{
  "encoder_fused_qkv": true,
  "text_encoder_fused_qkv": false,
  "weight_decay": 0.4
}
Rows from block 2 of the audio encoder of a small contrastive audio-text model, named by matrix and row number. Rows with one number belong to one neuron. Each number is 500 + 40 x the weight over its row's rms, rounded and kept within 0 to 999. All counts start at 0. Numbers have three digits each. After the name is the row's rms in percent of the matrix's.
After each neuron's rows are labels from the 100 clips, of 14976, where the neuron reaches its highest value: "strongest on" is what is common among them; "band" is the frequency band that holds the peak. Only what is clearly more common there than usual is listed. The data: single notes of musical instruments (NSynth).
# fc1: MLP up (encoder.blocks.2.mlp.fc1.weight, 512x128), inputs 0-127
# fc2: MLP down (encoder.blocks.2.mlp.fc2.weight, 128x512, transposed), outputs 0-127

fc1.216 096:539504502549430489531463466476497549494495491440531582604510532461543511574459507453466473466531502456569436447489475569460474479545540475468521458521572497554538472486503522498489548410464518457531468477535541513486528532537513422448538455547502541473559500579430488496512521483472462472485464511580515549529479488550538505452452492486450484460449501567444446464498521495581508448512
fc2.216 106:478575482464504449485420490564481518443484530490532538488503412447481523515441513545517495568488550515497486463496441541520426588465535457456526580563480497474520432493545519455517515522534517421511498512532554541482500493553567552481472523464496534542500470490540524447453445559464514503506429478531454522492494515458525479456469433532545462471475481611440594479517504502512549523505
strongest on: pitch class C; octave 4; note: C4; note: C5
band: 250 to 500 Hz

fc1.16 092:490517468558504526513526534524564501536509515421540528527503485496490498523422481548498548515506509473461525495536430531527479453506616480479543488509479579566556534528528526383518515485481488430488511491566523534511509537509544517496469452497525536465502466566490548448497584473437509485544528532549543459565384546507537474501482466519463433420436470548450520512509509489547561502521
fc2.16 104:541542492459551437432528508564519528420507507557530539455421440516433516497509506536448430502447543508510533484498456502482466578438505461481501564476445510503481488543476516443546535607508545502476452494457489543526484540443545550520549531482480498523475508460529491521472454510510536526534530496466488572493485482478551498461478467475581489574491479489430593465518507517475553609540
strongest on: pitch class C; octave 3; note: C3
band: 250 to 500 Hz

fc1.219 081:447514497513476553477485506510453462537489481416469496486566577502496475486439480545523551486464485516520414558545450469489477497514524560540442500559554520464449496577496529507519405442483495492493575482476491448553585460569521551463495513470469528495533442498426491475568526564500484479491477555552454529432440492518465515558453491498454534482445440534485497488443483529526447442454
fc2.219 051:525577518491528504452566501503519531519459506522481438493437500518529533472532556582555456516439454540417498520441550494492533469486505518537434449497491513449454499576544498499498486533503521498399519528461543446488479513449489565538533478514487463529547468572535504477457492541478518436503603483471467534471477531373585490525508452515481479520477482510454541529576510459461542524544
strongest on: electronic; organ; octave 3; octave 2
band: 4000 to 8000 Hz

fc1.45 086:516510570503499495544445463521500554438458504447541563515527484467493528532520510447491525506470478457516451428577434535463494488563504492459500577495573550488446547526558507502449485534437513494509498462517522541508495502566561464444532508557530558428491489507447492446556551504477542545478410513510507499526529519460525455513476590506480467440417488521477470461460512515606538425509
fc2.45 078:523516503457547523497431465533539504474512546505563535460466525466460498468469465469501508496474580522504515445542463489559533551449499486468543572444433521507531513485463505454456499507549507501455459510498434492543542577482536491481520481531579441529498496480508520481519389449482490577550470494516470454589536493610403501505443494467524437496533451564434509537483520517508550542549
strongest on: pitch class C; octave 4; note: C4
band: 250 to 500 Hz

fc1.61 090:517451494519504569521469499479462522515491490470476542540504457494527430533548473500444455544577459479544548492608522475466472502580497464522444468484596537472499502539596465506534522467497544487509481454546528412440509467552504496450494432538527509461401453492477478477481527434455524510477424503571527554502520563520521500501518593480465488430474462519501476496445462561521477491493
fc2.61 081:507470517521474465546507469461556480408560456565504528532501481555392528553521531532502444494451469517503567421506478488556541521538532438403553513443526415477510489489497484450499503507506516559491497418512545560444518521410553517487483566563558541474483512529474489436487479439510475532470479484504513536491481480496542538426539515431505487467520530482465524472507490602500480485460
strongest on: octave 2; octave 1; guitar
band: 250 to 500 Hz

fc1.207 096:550511511507476557530524470511534490508546513437517450560510479508583460512484503477506495549537531533512527487464574612488524454449588500571423494505471562481494506498488467540457515520413528451494541492543487466519576488539543517556510550555452401507529482526503512538538599491515455434535551479467507505518411444478518515490467453552425460451466535514490507494457528456492503482458
fc2.207 125:500522504435501501462518490511563472508484552476538524457474461530519497469526508511431468483469555495451525495529512491459490493479527487521523482468493485541462504585433446502496562532468518478448497503432490482550497556400497530566588468541409448470485521546500522562489594455488532529544558526443454535554455424524509522537464552475484496610516461411477505495461484441468524569537
strongest on: octave 2; pitch class A; note: A2; note: A#2
band: 250 to 500 Hz

fc1.469 095:464514485541475482614523604462487463502552502537487532526651501458520467520483439525567544497519436521501516480529505544516462483558465494466502566523502501517463475505489521529506498511460499516561499506507501522490478401546483487448514591510430497448491503556481486525546541530500434471467423456523507544487569483485433483524433437540510447461472556445480511499537453551480488462492
fc2.469 109:495553513583529486496417500493507507522512466526534486548532481414509498464443495481476523475588522456466515457479415490465444509479473517474493492526506521499549454495547549485497517439555567492564516541521415535506504507504533458439529502412513470584511499387475508486577491478465477500529527525555410476490574475559473453489464538508538518517529454567493427479452483529570512467510
strongest on: octave 1; octave 0; synth lead
band: 250 to 500 Hz

fc1.306 103:563530534476472534555505518529514599476489544514466557533494527496378440496461504480586510499458508502465511492493528534510438429485597522533549500517434566431554492462514484507547460525475486483454510461548492476449540538456571584465555477510513482536507512560540487505532561496526489562550525538484464485550429482525461515470457480558448474481457554558482524453472542452469526478511
fc2.306 108:522465510493445515554493531467457559477487479509460472468488548545444524482565509558566524517420446579488527492509561508517586520560546525500479556431498494431466530421463512508418460501532453533489472466527498430464511447530506527486464527536530523533515521552527438449468491529474486507487455530488517416521506509427444482521502508515507478422544499577489577496524521527466476385539
strongest on: pitch class G; octave 5; note: G5; mallet
band: 1000 to 2000 Hz

fc1.433 099:468555539483491506531460434516519523485483478439562523504519486548455500540488412533603530503452544483450469482566462530448444512540574498496492565501463542478481460548514465467529504507414481494536469473521515483551501474540532509516540486450495552513489434565420471472519530500449525417524434533594527500499394483522508462525485462526455470451500551528486595467503455478562484502501
fc2.433 075:548592521460510509492501528540518481479516516528576497399533534536498511456445512510475471429487493504510467557487520406443452481530470488486501510503444557476451431574505477531490494521484510520557456492474445537562520525472465435482553562411476525498481513447482565530518452542566519499503520469456434550524474502478597438507439549484579508580508514450462543482479497483534536480539
strongest on: pitch class G; pitch class A; note: G6; note: A7
band: 1000 to 2000 Hz

fc1.312 099:502481498471387535507484569474532546566537466512473435569520515535438522455512560455475521448527547489432530519467529523495484510553489536534462507474485547439519510541488413485544423459438482504504518486527427440466477477500568576453578492495488474560478471586532512560519591499507443473547521557491471467505523473468503484509486500519490463468438492433525531496526425439498470511481
fc2.312 071:491533549498496459463484511506530582499537442530455486522462517517438508448561531492513449459454511561441498497503556599501517470524445481488442453475519495478447550554499521458518501508571461504516549484530526484481553482522557585422459541527507473521524464580609484472496508564486475419514525498538436446438505558407559518478477471546448484466518495478460550486493509495455484461548
strongest on: pitch class B; note: B6; pitch class: C; octave 8
band: 2000 to 4000 Hz

fc1.420 111:542481542447445514502483538491502472557452561479469472522517539476516528537526515513552505444573498462517479470505568490479444462534470541476527443517533531508538393538596464522517459445508448490463529515533547513445505493494516506492541474561517422551510454605455473507497538536485492489470529540537465578502453549449483465503504590500492439474478476406520441545504520482604487462484
fc2.420 136:478517491470506504488514461507480486520505499479549527545500446451523535536446440511526433532524608502454476523469545456527430485459505478543486533587407572490565516471574487469514487518479495452486515530494530522466464511488450545538496462438457475529552484466513452614554528513528531477503519516574565517483481470452438501427499455576509474537392521487493501509456461464484540546565
strongest on: pitch class G#; octave 7; note: G#7; octave 6
band: 2000 to 4000 Hz

fc1.501 091:499492416510488507556531583490499493479549485522467511541547560547532431525473459520512533591469483502519504477483462514475502545521532507541454538517570512438463453538399472568499478558474472589540478528584488471501492472567534418446503554471493583475470489504478494536470445483570466530452430483419556497528488514508482495492462524517490443516466512559502507498581481488496412513490
fc2.501 098:492542483538497471526517571509458521482518471577464475505538488437481483535457524534502471550539489491506469464456396460499474516517472524506495558533512552474504457473570561486539506515579555530547466542501496543468483483579538474448463529438460575591482480399481494501554446536535424501497432483535492505457569480511500453489433474557614482495466475561438515477516498523518503482480
strongest on: octave 1
band: 250 to 500 Hz

fc1.350 098:489454503500509469566459461414465473516502430531476485492595517497441524513487555512501510476533482508453469509435443510518508445566505534529442510533505481499553558503497489501442511501546515498540473506541492526467477595465541492438480536536414519465554527530442500484646537551499470615525430543491487467482519492518492506502530506468531511533471447547502470450429486535507556536430
fc2.350 097:518506541494549422499465440451510512553521469463530471518547441440535538464531448479485488468561546489510491533533505558542486480437492472480468490564461479586507568465445511489425469467498458409474575506494461544546515526456511483499453487510478470398521510513476518550506548563536490533547537533532472470534495473559464521484517529520450552518443483490589443507433485571412533465528
strongest on: octave 7; octave 6
band: 250 to 500 Hz

fc1.245 095:518492461523498606541477507491556540513492530521475487489464532565475459500569524520480460570508511508472548503491573528500504418499529518555481465481542529449437467534519466506495518548395526475470562501476491430512577466540448567512470436556506460434459477552532492455515567484454529432481495480489523467457420585475549548495493537548456453415501496495481469434542473495491490470476
fc2.245 089:555500524481522507490623473504568434472527529515545487469459493535483511460522450514519451441443517564522553521545590443508557487487498443495543490425452501540470494514462465462467500524450441492455476453434487503511540514429474509591526517540538484450453489533475480543485478447552492516502588465446511582565437494510507517474548518429487511525519534435504499523491509486438536540568
strongest on: octave 2; pitch class A#; note: A#2; pitch class: A
band: 250 to 500 Hz

fc1.329 076:513530488516453565508539521514546504461577533513479439585478490527438438537522486442464440531510496479473525451524469500526486418509566459501565496510512542484461552499512456513522557502446544441469503518472517513482506491483563526481510508589506481433435490575482544498584558472518470468430467537476503551535530499500434485491405534493486416492560578483525526440513521420445519476495
fc2.329 077:481525504528464518511493593512484547455511450534477476543478457543459446412536456522589511476443564501507590503444548506479542493525545486488519397512502489423397475516486487504520471471479443513513515482522496442493525457515525566503547493453514530495444523513597492444373430477467501426500550512462504498458511514496523564505545468529533514501580518493524507511536479473492480531534
strongest on: octave 2
band: 250 to 500 Hz

fc1.20 121:454512501473542466511454529557431541518532532500461532474469552483496503531481425555523554519472449481485466540500456450417431551514495573472470536504536568461480464544438526571517459521536481573506505467519509451553485431580559502410597555441445489548455468489507527482491524502521502493449428504514487472431460464523472474581536486494517524479491514541480571495528476433497496532500
fc2.20 136:511451492542612473457443427542525501455488493457597494502423490436477552531539415544517504488437527553532470526508497502490501514409475504482487532480476543590536530493506586471507485502552517464479471521483457521480537509520498544489494488478549446527525449464493517498516453457499486470538506522555510521440556539501470454485523424398529525508451440525455537501469506518425552512588
strongest on: electronic; pitch class F#; octave 6
band: 2000 to 4000 Hz

fc1.63 102:446466546444465564495539592486434511602459545476448462521533562522517492510531450480536515498494518476523526479496473485434496517540483576544521472492572512490442445565523404554508497470405472549495529515508460475511453445562456548516494473517431550437421445579511500471499502518445480475507499526483474546498537569485486416539484539488480483496528504489464529533509483500570460470507
fc2.63 055:514550501498476485445465448560548475525525523470532545476482458498520534501437473462502508445442566468489516578546580522511402469480515490468489440513495593509508435517531443481499531484500447470474529450504530458515472509513524489556566509464552430503493511514583570487525560517546482500502572398542439531510450470477508517523561519538459523415449464460485481518457536434507532565506
strongest on: pitch class G; octave 5; note: G5
band: 2000 to 4000 Hz

fc1.454 091:503388487517455552534511523524489543476454470530462531501542483468445481572529435576491522537545479447545536542459410530503477507562482547505540532522564527511578467533482440501540512519480468532507502463545470474471490468509544538463511564482456504502434464525522513447513598476489457534507439473516445484549519553464458408516428494487557493423516510532535530528487463517497499447410
fc2.454 084:404533534506528397485457501518485514460528504517530563544508461526499530501509496446461446509547582436496481465473434446485411554506507507475527468570462450429496489492513452507520559529523563524494497492499542532519490531460555506466553477414467520519550551403518452522526485431485572483499494545529503488482514410556518564448467526527537471578483509474475459459464466513525521561502
strongest on: octave 1; bass; velocity: 25
band: 4000 to 8000 Hz

fc1.98 102:472495542584492488516489527527499503494468478453472476474485513472454514465524505537510549491534469535497519525559466491481489494483558492497460462517576504540457452539510550493511474419482459457517575521590466488476473416537497543523462526538518548459417390526475524430526540516464505484508452543462460417526474507452448430605491502500486539414477421492511541515485471472514509413431
fc2.98 108:426553503533499473488572533510540423507509519493513522546502465482581499512490531585436479493446504478483471522484520501416556453485496560534492446534503452462478451515521476538507563527532556466453484504503529493476527480471517500544528438515475568479518466481478556487472486436466517429484503456473526486479511472513504534507630532431505586542439493428577401544509527452520439533479
strongest on: electronic; organ; octave 3; octave 2
band: 4000 to 8000 Hz

fc1.453 117:452479494484433543608405512486430537561481488454529547529520520441444570473519492498515544498480540517491488528505494505513484535591473515568542575474496588464511500466502472496501463431468484573516436463537424479490428492550493539469552522446490471495493466483478456587550586497496496508495474530532499482542505475449444420540472548485492494497524456549520528568489481502521530435520
fc2.453 117:431419545506495504499484461486525539519480454521502521455539555603458519503574537481485494522483485491428480405492561465506516528578517544510560527502480417499502535520431479549505498537519571572506488504465561478462503548457498508427522467488436491497525477501503468508518589435549556546427499539491535489515537450489495514477441533470526440574545489460415507483547509522447474478460
strongest on: octave 2; keyboard; octave 1; mallet
band: 4000 to 8000 Hz

fc1.72 106:491470483523479530496486503448502500542484534488506468487487538519501486459488511541472477524562500407458582470518446502505476505518541516541484461519484540473514476566513438485539492497431559433458546510484601508564457461484534522512437507519445477492440464559537508460501559574476484612536542533462511488530459498456463488502444539577511477362578466539500457511476531520533530432463
fc2.72 083:516597486490511466471473492546526503450513528521500560425484528534504460493422574451469480495427447521503466513459476472443494510477499536492480518493511515457457490530498525484465517565521471562507422445508460503601587545504533440481559535450548476549542522437535528439512403476546488507500518434485444503525470485542621522500469489509500481524521521527425541490541541464534494556460
strongest on: octave 2; octave 3; pitch class C; note: C3
band: 250 to 500 Hz

fc1.204 094:529501524535483526495482516495435519558382566494513494471477560516495518447515476524534497502534511516526469555452490453442498484542482561536449558521533516407460506586482416517529443511492458503436487501497465415496457474563465471465585491475407560500427502558530486516549480535439547537458463544518492514427522511466513482561488510478534512472463464425475499501509463497540545438520
fc2.204 083:536566530428466490474491509595519522435479506509537523435415496545504494503499479499554459462372520573471548580489537475429460542516543459489510502477485480533471447541487464500534493524436451509524478456484489477515500530504508523574538526454513511519506499542548495537438491524519538456506571475477418500532417504403584494515513494476494512529522506518459605512508510436470527528534
strongest on: pitch class G; octave 3; pitch class G#; note: G#3
band: 250 to 500 Hz

fc1.461 109:515499567443483512551470474519490500543480539432498483533494570477476540463442488497525523480497498562526491547534522482487448456501483498550538489497491496501565490524519447501444396461433475493404542514512511482505479510564486570452543530496505416418543434604491469541494537526514525498558524597478476533515438542433461400517494552492490481446505485480548449528469501431532530487521
fc2.461 112:479489487505494466425545479493520463555502423519521499536497411458509521544456509499449474509541562529441464544443526498564453489483391506544450509574470507527556529462568491505546474483508475488498487542467506528438456502470456518540504463462472486565568455471490468619524560485576475507492505540561525511492525484491473511451533490489529527596402495472549472514464504508433542538455
strongest on: octave 7; pitch class G#; note: G#7; note: C#7
band: 4000 to 8000 Hz

fc1.121 104:466483489429521456526484500511503504476469530485511521528535494482508506540423487492569519525421553518480446495483543483473475501469557490577536497591461596457554473507435510486467496543476453462457494441533501479541541460527569535505549536498492512529531511513523478500507595492463476488520521516454519483534356470477471499495453444577472420473472564547431547478506527399514505466489
fc2.121 122:556443507482478481561543535493521537468508446538492472431499479568472515448556565547453454497465456553489530471531521516536588537532550441498540532480462413516461556522406505462434521569465483514440492445482504466523494513467509515544454538561478542426486581508495496438460548510506494535489476522429506456590465417500489530465497495488485471535501511473475541511538515503404522459500
strongest on: pitch class G; octave 5; note: G5
band: 1000 to 2000 Hz

fc1.174 107:468455509505512516609517437488435462472497526415519533483618511472535537481460545449506486519487453462491421520525503490496482446521478525494535534519514490454418457465502455565452501499478490453457510493568519468518518515516563459402521453529461473461492461581455573450599516567522531532526506496447487471504470480531527463509464528499493461474535534518461510463421563468512491439459
fc2.174 102:501461526466538514482449546538480584495497510509513460421482618541484437423578452442522500427455492526511527530515559514481562503533476529432520482448497508521435545556439518494432463484491450552511503480451443441525590527557522522441514502494540469486494493536556498498472403491502531485509497542500476536490498548508518494524446523523473435512553533489451524510542566506524456427546
strongest on: pitch class B; octave 4; note: B4
band: 250 to 500 Hz

fc1.220 093:502448451532442554604488541461458548441557492529410564493595486544470512537491489526471533487494498462500476472444492494490496522548475494516519491494526487447496475487435492469479471522465515539503505495554536463442439470516512460431540544420433540493442461552506477512552536507559476568454421496526544526496519429526469564508467483584591489506468519510503525500519477509539405472459
fc2.220 114:488519535542569455475461492476494489528492518521548453501541532429537513465480503452475461475613488461473464473503399448477461523481471525496506509505488505537547504498526524502469521467595562494501523555466451576536494545487505444437494505453453488533531510385448506545597470514503513543522506549512413478506546472568464460505449552486537501554510442499487421500460533563536538446482
strongest on: octave 1; bass; octave 0
band: 250 to 500 Hz

fc1.232 089:522491509531473564533549555456400553516479546544486473499476573562461418468496509521448541534546476560451537474457518480453491500525453467587471504483557472481419509589509393512516484488496495562507491452499416452494466519530512477387479490519426523456510495475495442503469500480513553479544414499446525511471478500434505534471416529481503533488507525502500484451500461514504499458481
fc2.232 082:490524548449500480510505492543524499428472503483544484445506401505511573530455512429525439519484466523445492529560499461540423539561539454460526543529448465510514452519514453467484520542438487458516524441504608558488434487445572512529522535502467535493479560518537477569504534543492538530474498512487457525548383464449533480457500512487490482513526539558483575529472492491457572467441
strongest on: octave 3; pitch class G#; note: G#3; instrument family: organ
band: 250 to 500 Hz

fc1.168 091:516562482566493585449440542486484481467478568430466554462524543513518462543470508535531511534508470462482431555503490525439413472467524598509460473531522619495522468452548499556514468506515514478497463511569463471517482440519502525391515464465467483543472482476512500429547519436498507462475435549510504516448442527493479504574442529507540533508474476570496501479495471436523489455492
fc2.168 088:506454447483562495428493530502442519505469477551471495480421543583468470507587466534482475488451528564571508540447579452503504535531472551480453475479577493498460458502459499553489470515536494571507488505452447463438534465552468484474498527445505515544505494448519513515476389478582522451502495542494545555394541535519516534494484503461564490559495530451478525494533499530486456525571
strongest on: octave 3; pitch class F; note: F3; pitch class: D#
band: 250 to 500 Hz

fc1.506 088:495511437495549505546479486471512536496467509444563562514559482464539465525507463493562530558500574494487464520502468580454404438456526480515494479570446525467453465554448526512536455509451493486463551496528508520562506494537496538507531478446493539463497455505481547452524561471471507457546483523532511470418480453544477531545588479531410500456454545500483431458586460460578481547514
fc2.506 084:516499515452556488509544483531452513520476497504502484466473474572559540460531498525467459499492564505570452533488531446431465550442552460540512516495440440512505524517485519492521515562437493509507447480497503520545521561499429454595435476452477526440509542450445458590438527516548525483493560515453551456527439438480573521478460445505548482598483541441473530513533483498477499561543
strongest on: pitch class G#; octave 6; note: G#6
band: 1000 to 2000 Hz

fc1.19 092:485437514505394522573466525451523568470531494522480515505530520553384465533517512522454483518544483454478564523519535513543455426562538540523514519511518445436454473552513401531516488500449476551506487486572490478430491456537521490389512550502449545508498506512514491475540594492498482477473414529502466501540515526484510465479478549533458476405479501477535520480520438464476472460507
fc2.19 084:514508499498498482448414425528524561530469521469541494459463481462509551483465540420534550550489510465460516469466492476549476518503500486492502482513486462433546567447523521474436497523563534469473488538530525469500500541418515542459537461499528421576583565500566437457562494546411512518538518511541473419492553510450504528524446497536503469472556422571437486507480533510508560530478
strongest on: electronic; keyboard; octave 1; octave 2
band: 250 to 500 Hz

fc1.34 102:426503469521550576466533498440530500512455553433524457472451479510522571551471542514478513568508522495416520463493527536499554415464491489523499527573503505474401456572503518483484556545534585484501512527491563502479427435441513501450448460504467479484447446528500547461608582528457545487492466508496540544462488461534506519451492533531525483541550516456461454461531491483498500472508
fc2.34 107:511454467606546525496582507455511489486556490518485485565478426478472536489508450571473473540516499503568537472517494473524488544486478463491493548519495507516538525431556519473535492521479531511506460452532478536440473457535493501528451544491539552468454492437510475490461478426535459467492507421532596522472521503482467450400538439455592531445495530546529456512497419529437525554565
strongest on: octave 2
band: 250 to 500 Hz

fc1.432 092:517465547440500536558463522448442531494489549446519495524531543526529532453554542479481493533537471491530505455519409536511454534609516513488501516510567469470478543541471418458474505468401528517487481464502519447466491513486511513476512525533489521404472501573453540455486479569476552531553410533504504561482465518472498438505478610491495447458477459485467546521524516561545507433454
fc2.432 108:510521493503482549503482454448541427529501524550526462527522612486554434508472506450491503455481503548500519469475527471488564471508462516463529434397548473551495530511547547512450473411561497535538502537445441504502533517524461450463510477546598506520588506499422545533503416407509473492463508522492482477479526526553497519560473567484452475536483526469491471540497549532565443496500
strongest on: octave 3; pitch class A#; note: A#3
band: 250 to 500 Hz

fc1.239 099:508442521489455514501476512503436503537453545514426482592499570493519498542502539482582582506530474484507413509521518497510432502532488547427522429465540524523516499510552424556526443429497479511476517525469545464443518451550479505494523482528500476537464471562486467500522556436544512545440531516494486516454444535514476497517460619517467477413494491461510477513481518450603436471496
fc2.239 099:469549510458504483490522481507488465515510496505531527505529429491533550505448471536520443495473556461480474546467556426506408530501479479508480538587416563484524467492576499516495497527473483470503498483481563560502472469493446514515499502394426517518536474465508453594529532537559562500441516505548570550485468467418533522440490462580545468555433558489505536493474436495510513532566
strongest on: pitch class G#; octave 6; octave 7; note: G#7
band: 2000 to 4000 Hz

fc1.243 100:516565519462518503511546592490498522529473549443488458497488501467508469458531462559581503506507505533440498544497453510471511443458462502561434464595473489469499493534520457486503500543529475425493571531531403454512455468461538607510484508550431414536445476527536553516516500578490509454556497514454444445503475516448453463593474477546488491491523469482503509476499437499497548510547
fc2.243 112:427567536470558465485484460553506483488435550477525528484486490406550548508474485481521497496502439447481466507544420489466472525499490452469536520514474485550500436552554526468485512462541547426534512536493566620513481491541544523488488471495484561499460442514513568473482395556409545517483445482539460494491496539505507413549498515476490520517516467551474511554513504540582542467465
strongest on: pitch class C; source: acoustic; octave 6; note: C6
band: 2000 to 4000 Hz

fc1.479 098:450428508468455504538516636476435618497535482533440516471517551576426485488457524494506467517573478497486490493462460529457540526507492556513464488500586454449448516502516523539504510503530508584567499519504492448446455517517496483468497535556401541513483534510469485481538441507488545544498438526482556464488482478490473523555430578496514473474468491508494514434504472543463472482435
fc2.479 111:516543502433454451523576555504505477456467503502537431450545434474580534522432562472455432478525494480478485503513433467528493506500539458551511532548416461500482503492477496461458559550476547422500531512484556538559465500427496444580486476529442548489494628453446496592521528562495527548516466492461505492532481438488516510479497510511509529576471512524499529527472481528477541480492
strongest on: pitch class G#; octave 3; note: G#3; note: G#4
band: 250 to 500 Hz

fc1.84 120:462518547533473524605496557508481535481509454524421513572559532561504490434547516553471501568531450493494507502486401486476507518588553504492528507500565501468467500550506453484504463445489520561498476472531500487402471512543536493410546570478442518526501439515536550492561490472495510495494449560554491457461553462499445446485498606484499507483526506510487530500568487528536434471485
fc2.84 096:507499533454509498540482548457525538452507545540535468487559490518473500491499492473537481489587489459482481490503468487545430496488574474538537502521392561438527497526453461510495506539500552488481557515480528523564494542460570498447526511500415414505446580475476447575557577512516507528510493567451439473543478427570469495498422515539482447560562535502459477456458464494488542460500
strongest on: octave 1; octave 0
band: 250 to 500 Hz

fc1.427 092:523484575481471480505503412556515505488440547449566570519541524426533541520473467523483504468555451496493470511551402488472437490499500481462554516483463495542498454528549503432508516488471509464428533495509526506503489513510480520517456408490450522489540448501446536462536515543464490465537519541561541519545414545423519480460505472471437449473537503508490490507539520486644525480581
fc2.427 109:501525520455481536514495563563465507460517520485526483494510514489465490496502446463546431470513582525518561517522465497544499563521484442406549565495516557470499482540529413441504493509516498500524524527528449475414476529552554544447595558483492506514438458482555502553556391483484509524524406469546466561505507533480439454461453511471553449480453490538487530521513542477509570489544
strongest on: pitch class C; octave 5; note: C5
band: 1000 to 2000 Hz

fc1.343 098:438511538512480462522390532506443524497488539514494517534535558494517513485503452530507531522494428525486457536488448543492393475512540575472467576557568587467466469493465487546473443522523397545550487475606487438536549452593488530466509541445472537488452457475490535513500472484540492490468478514487493487476502480470483522555519525548513448493535494524527548466505457436537460456444
fc2.343 083:494441502571611514417530454487521442517466500511501496482416510473472574568550465490505471470484517546495514534511571460520527519481431542483470478434491513593570505444531561478507453487546503488464478504504538505486489467526446518494493499507563478506525406513473501497486442435511487491492495497550566534444530535514453493479582467368521546502475449496498485541468535514437511525558
strongest on: pitch class B
band: 4000 to 8000 Hz

fc1.494 109:502468517487443488539490505492498462564507538494477505592561567480524519521532486470544484455549441525526409483511545436484450537552488524529540461486525506489531445506535448580483442439511426549510557527480510455471519487515450500456567574495476479512516448579485451532554549473605475511485504543554500532477495503475472435553474538496488452482465530441538464493447574443574474511528
fc2.494 106:473546533489496483485507468543524473491530456507528539575505399420487529523408444519522485513490581462434490537471541458542393507492496446532512530603412577481577477487598478462526479506470505448488498488522555568496464500499506554482513506434474540559523475473543476563519510497498510494478487519563534530497501470447452485422492443539532476529473534522525500538482475474500552544522
strongest on: pitch class G#; octave 7; note: G#7; note: G#6
band: 2000 to 4000 Hz

fc1.82 097:470507487511511583495475498524441507529504465492434562549542645569476439516512495435522475460505540498496513476525509498465466473586446532509428474428584472520461510563562456475514467481522468571565446482488451431494501536534470509502534466451545438516527452532502532454460514490517472498495472529468453522435502550485537494534480592537436450524490459456458528503508528521507476452473
fc2.82 084:521460550421481401521501482572494575413497512483529506411466482560470568472496512456438476488434501527505506523547469464484492573512535490450536586472419481474468537542452474485482520546461475522482474420467508493501479574445497520516494544492518490503525526537508440548522516550536568543515523480522478519567426485443554511495471494462495472548530549502448603470507519475483513560517
strongest on: pitch class B; octave 5; note: B5; organ
band: 1000 to 2000 Hz

fc1.283 084:478526501496467505483474473499499564565493526490502495501483464486483493491460453522537492503558497526524516513538493469439508422488512501544482602537470547454508512547545410442484541446471548455542530442499474421408532557513473603529479456545503467489532445562509505483539538518419557477569498483492416560563484549434474470546530513483437513416536464509456511503501497486524555440496
fc2.283 078:500501552494573458434546466544539443505483496552525509482470492425473560510485498524431477479518432482466493499512442442503504535462414509487493556480486534512504521502542545464480456515554563479472462539456500583494487522437499547452526534520467508527483423401484513480550408457499491570493491515522479547496571504503468419525517501426553504572486427498453473564488514539530583529524
strongest on: pitch class C; octave 5; note: C5; pitch class G#
band: 2000 to 4000 Hz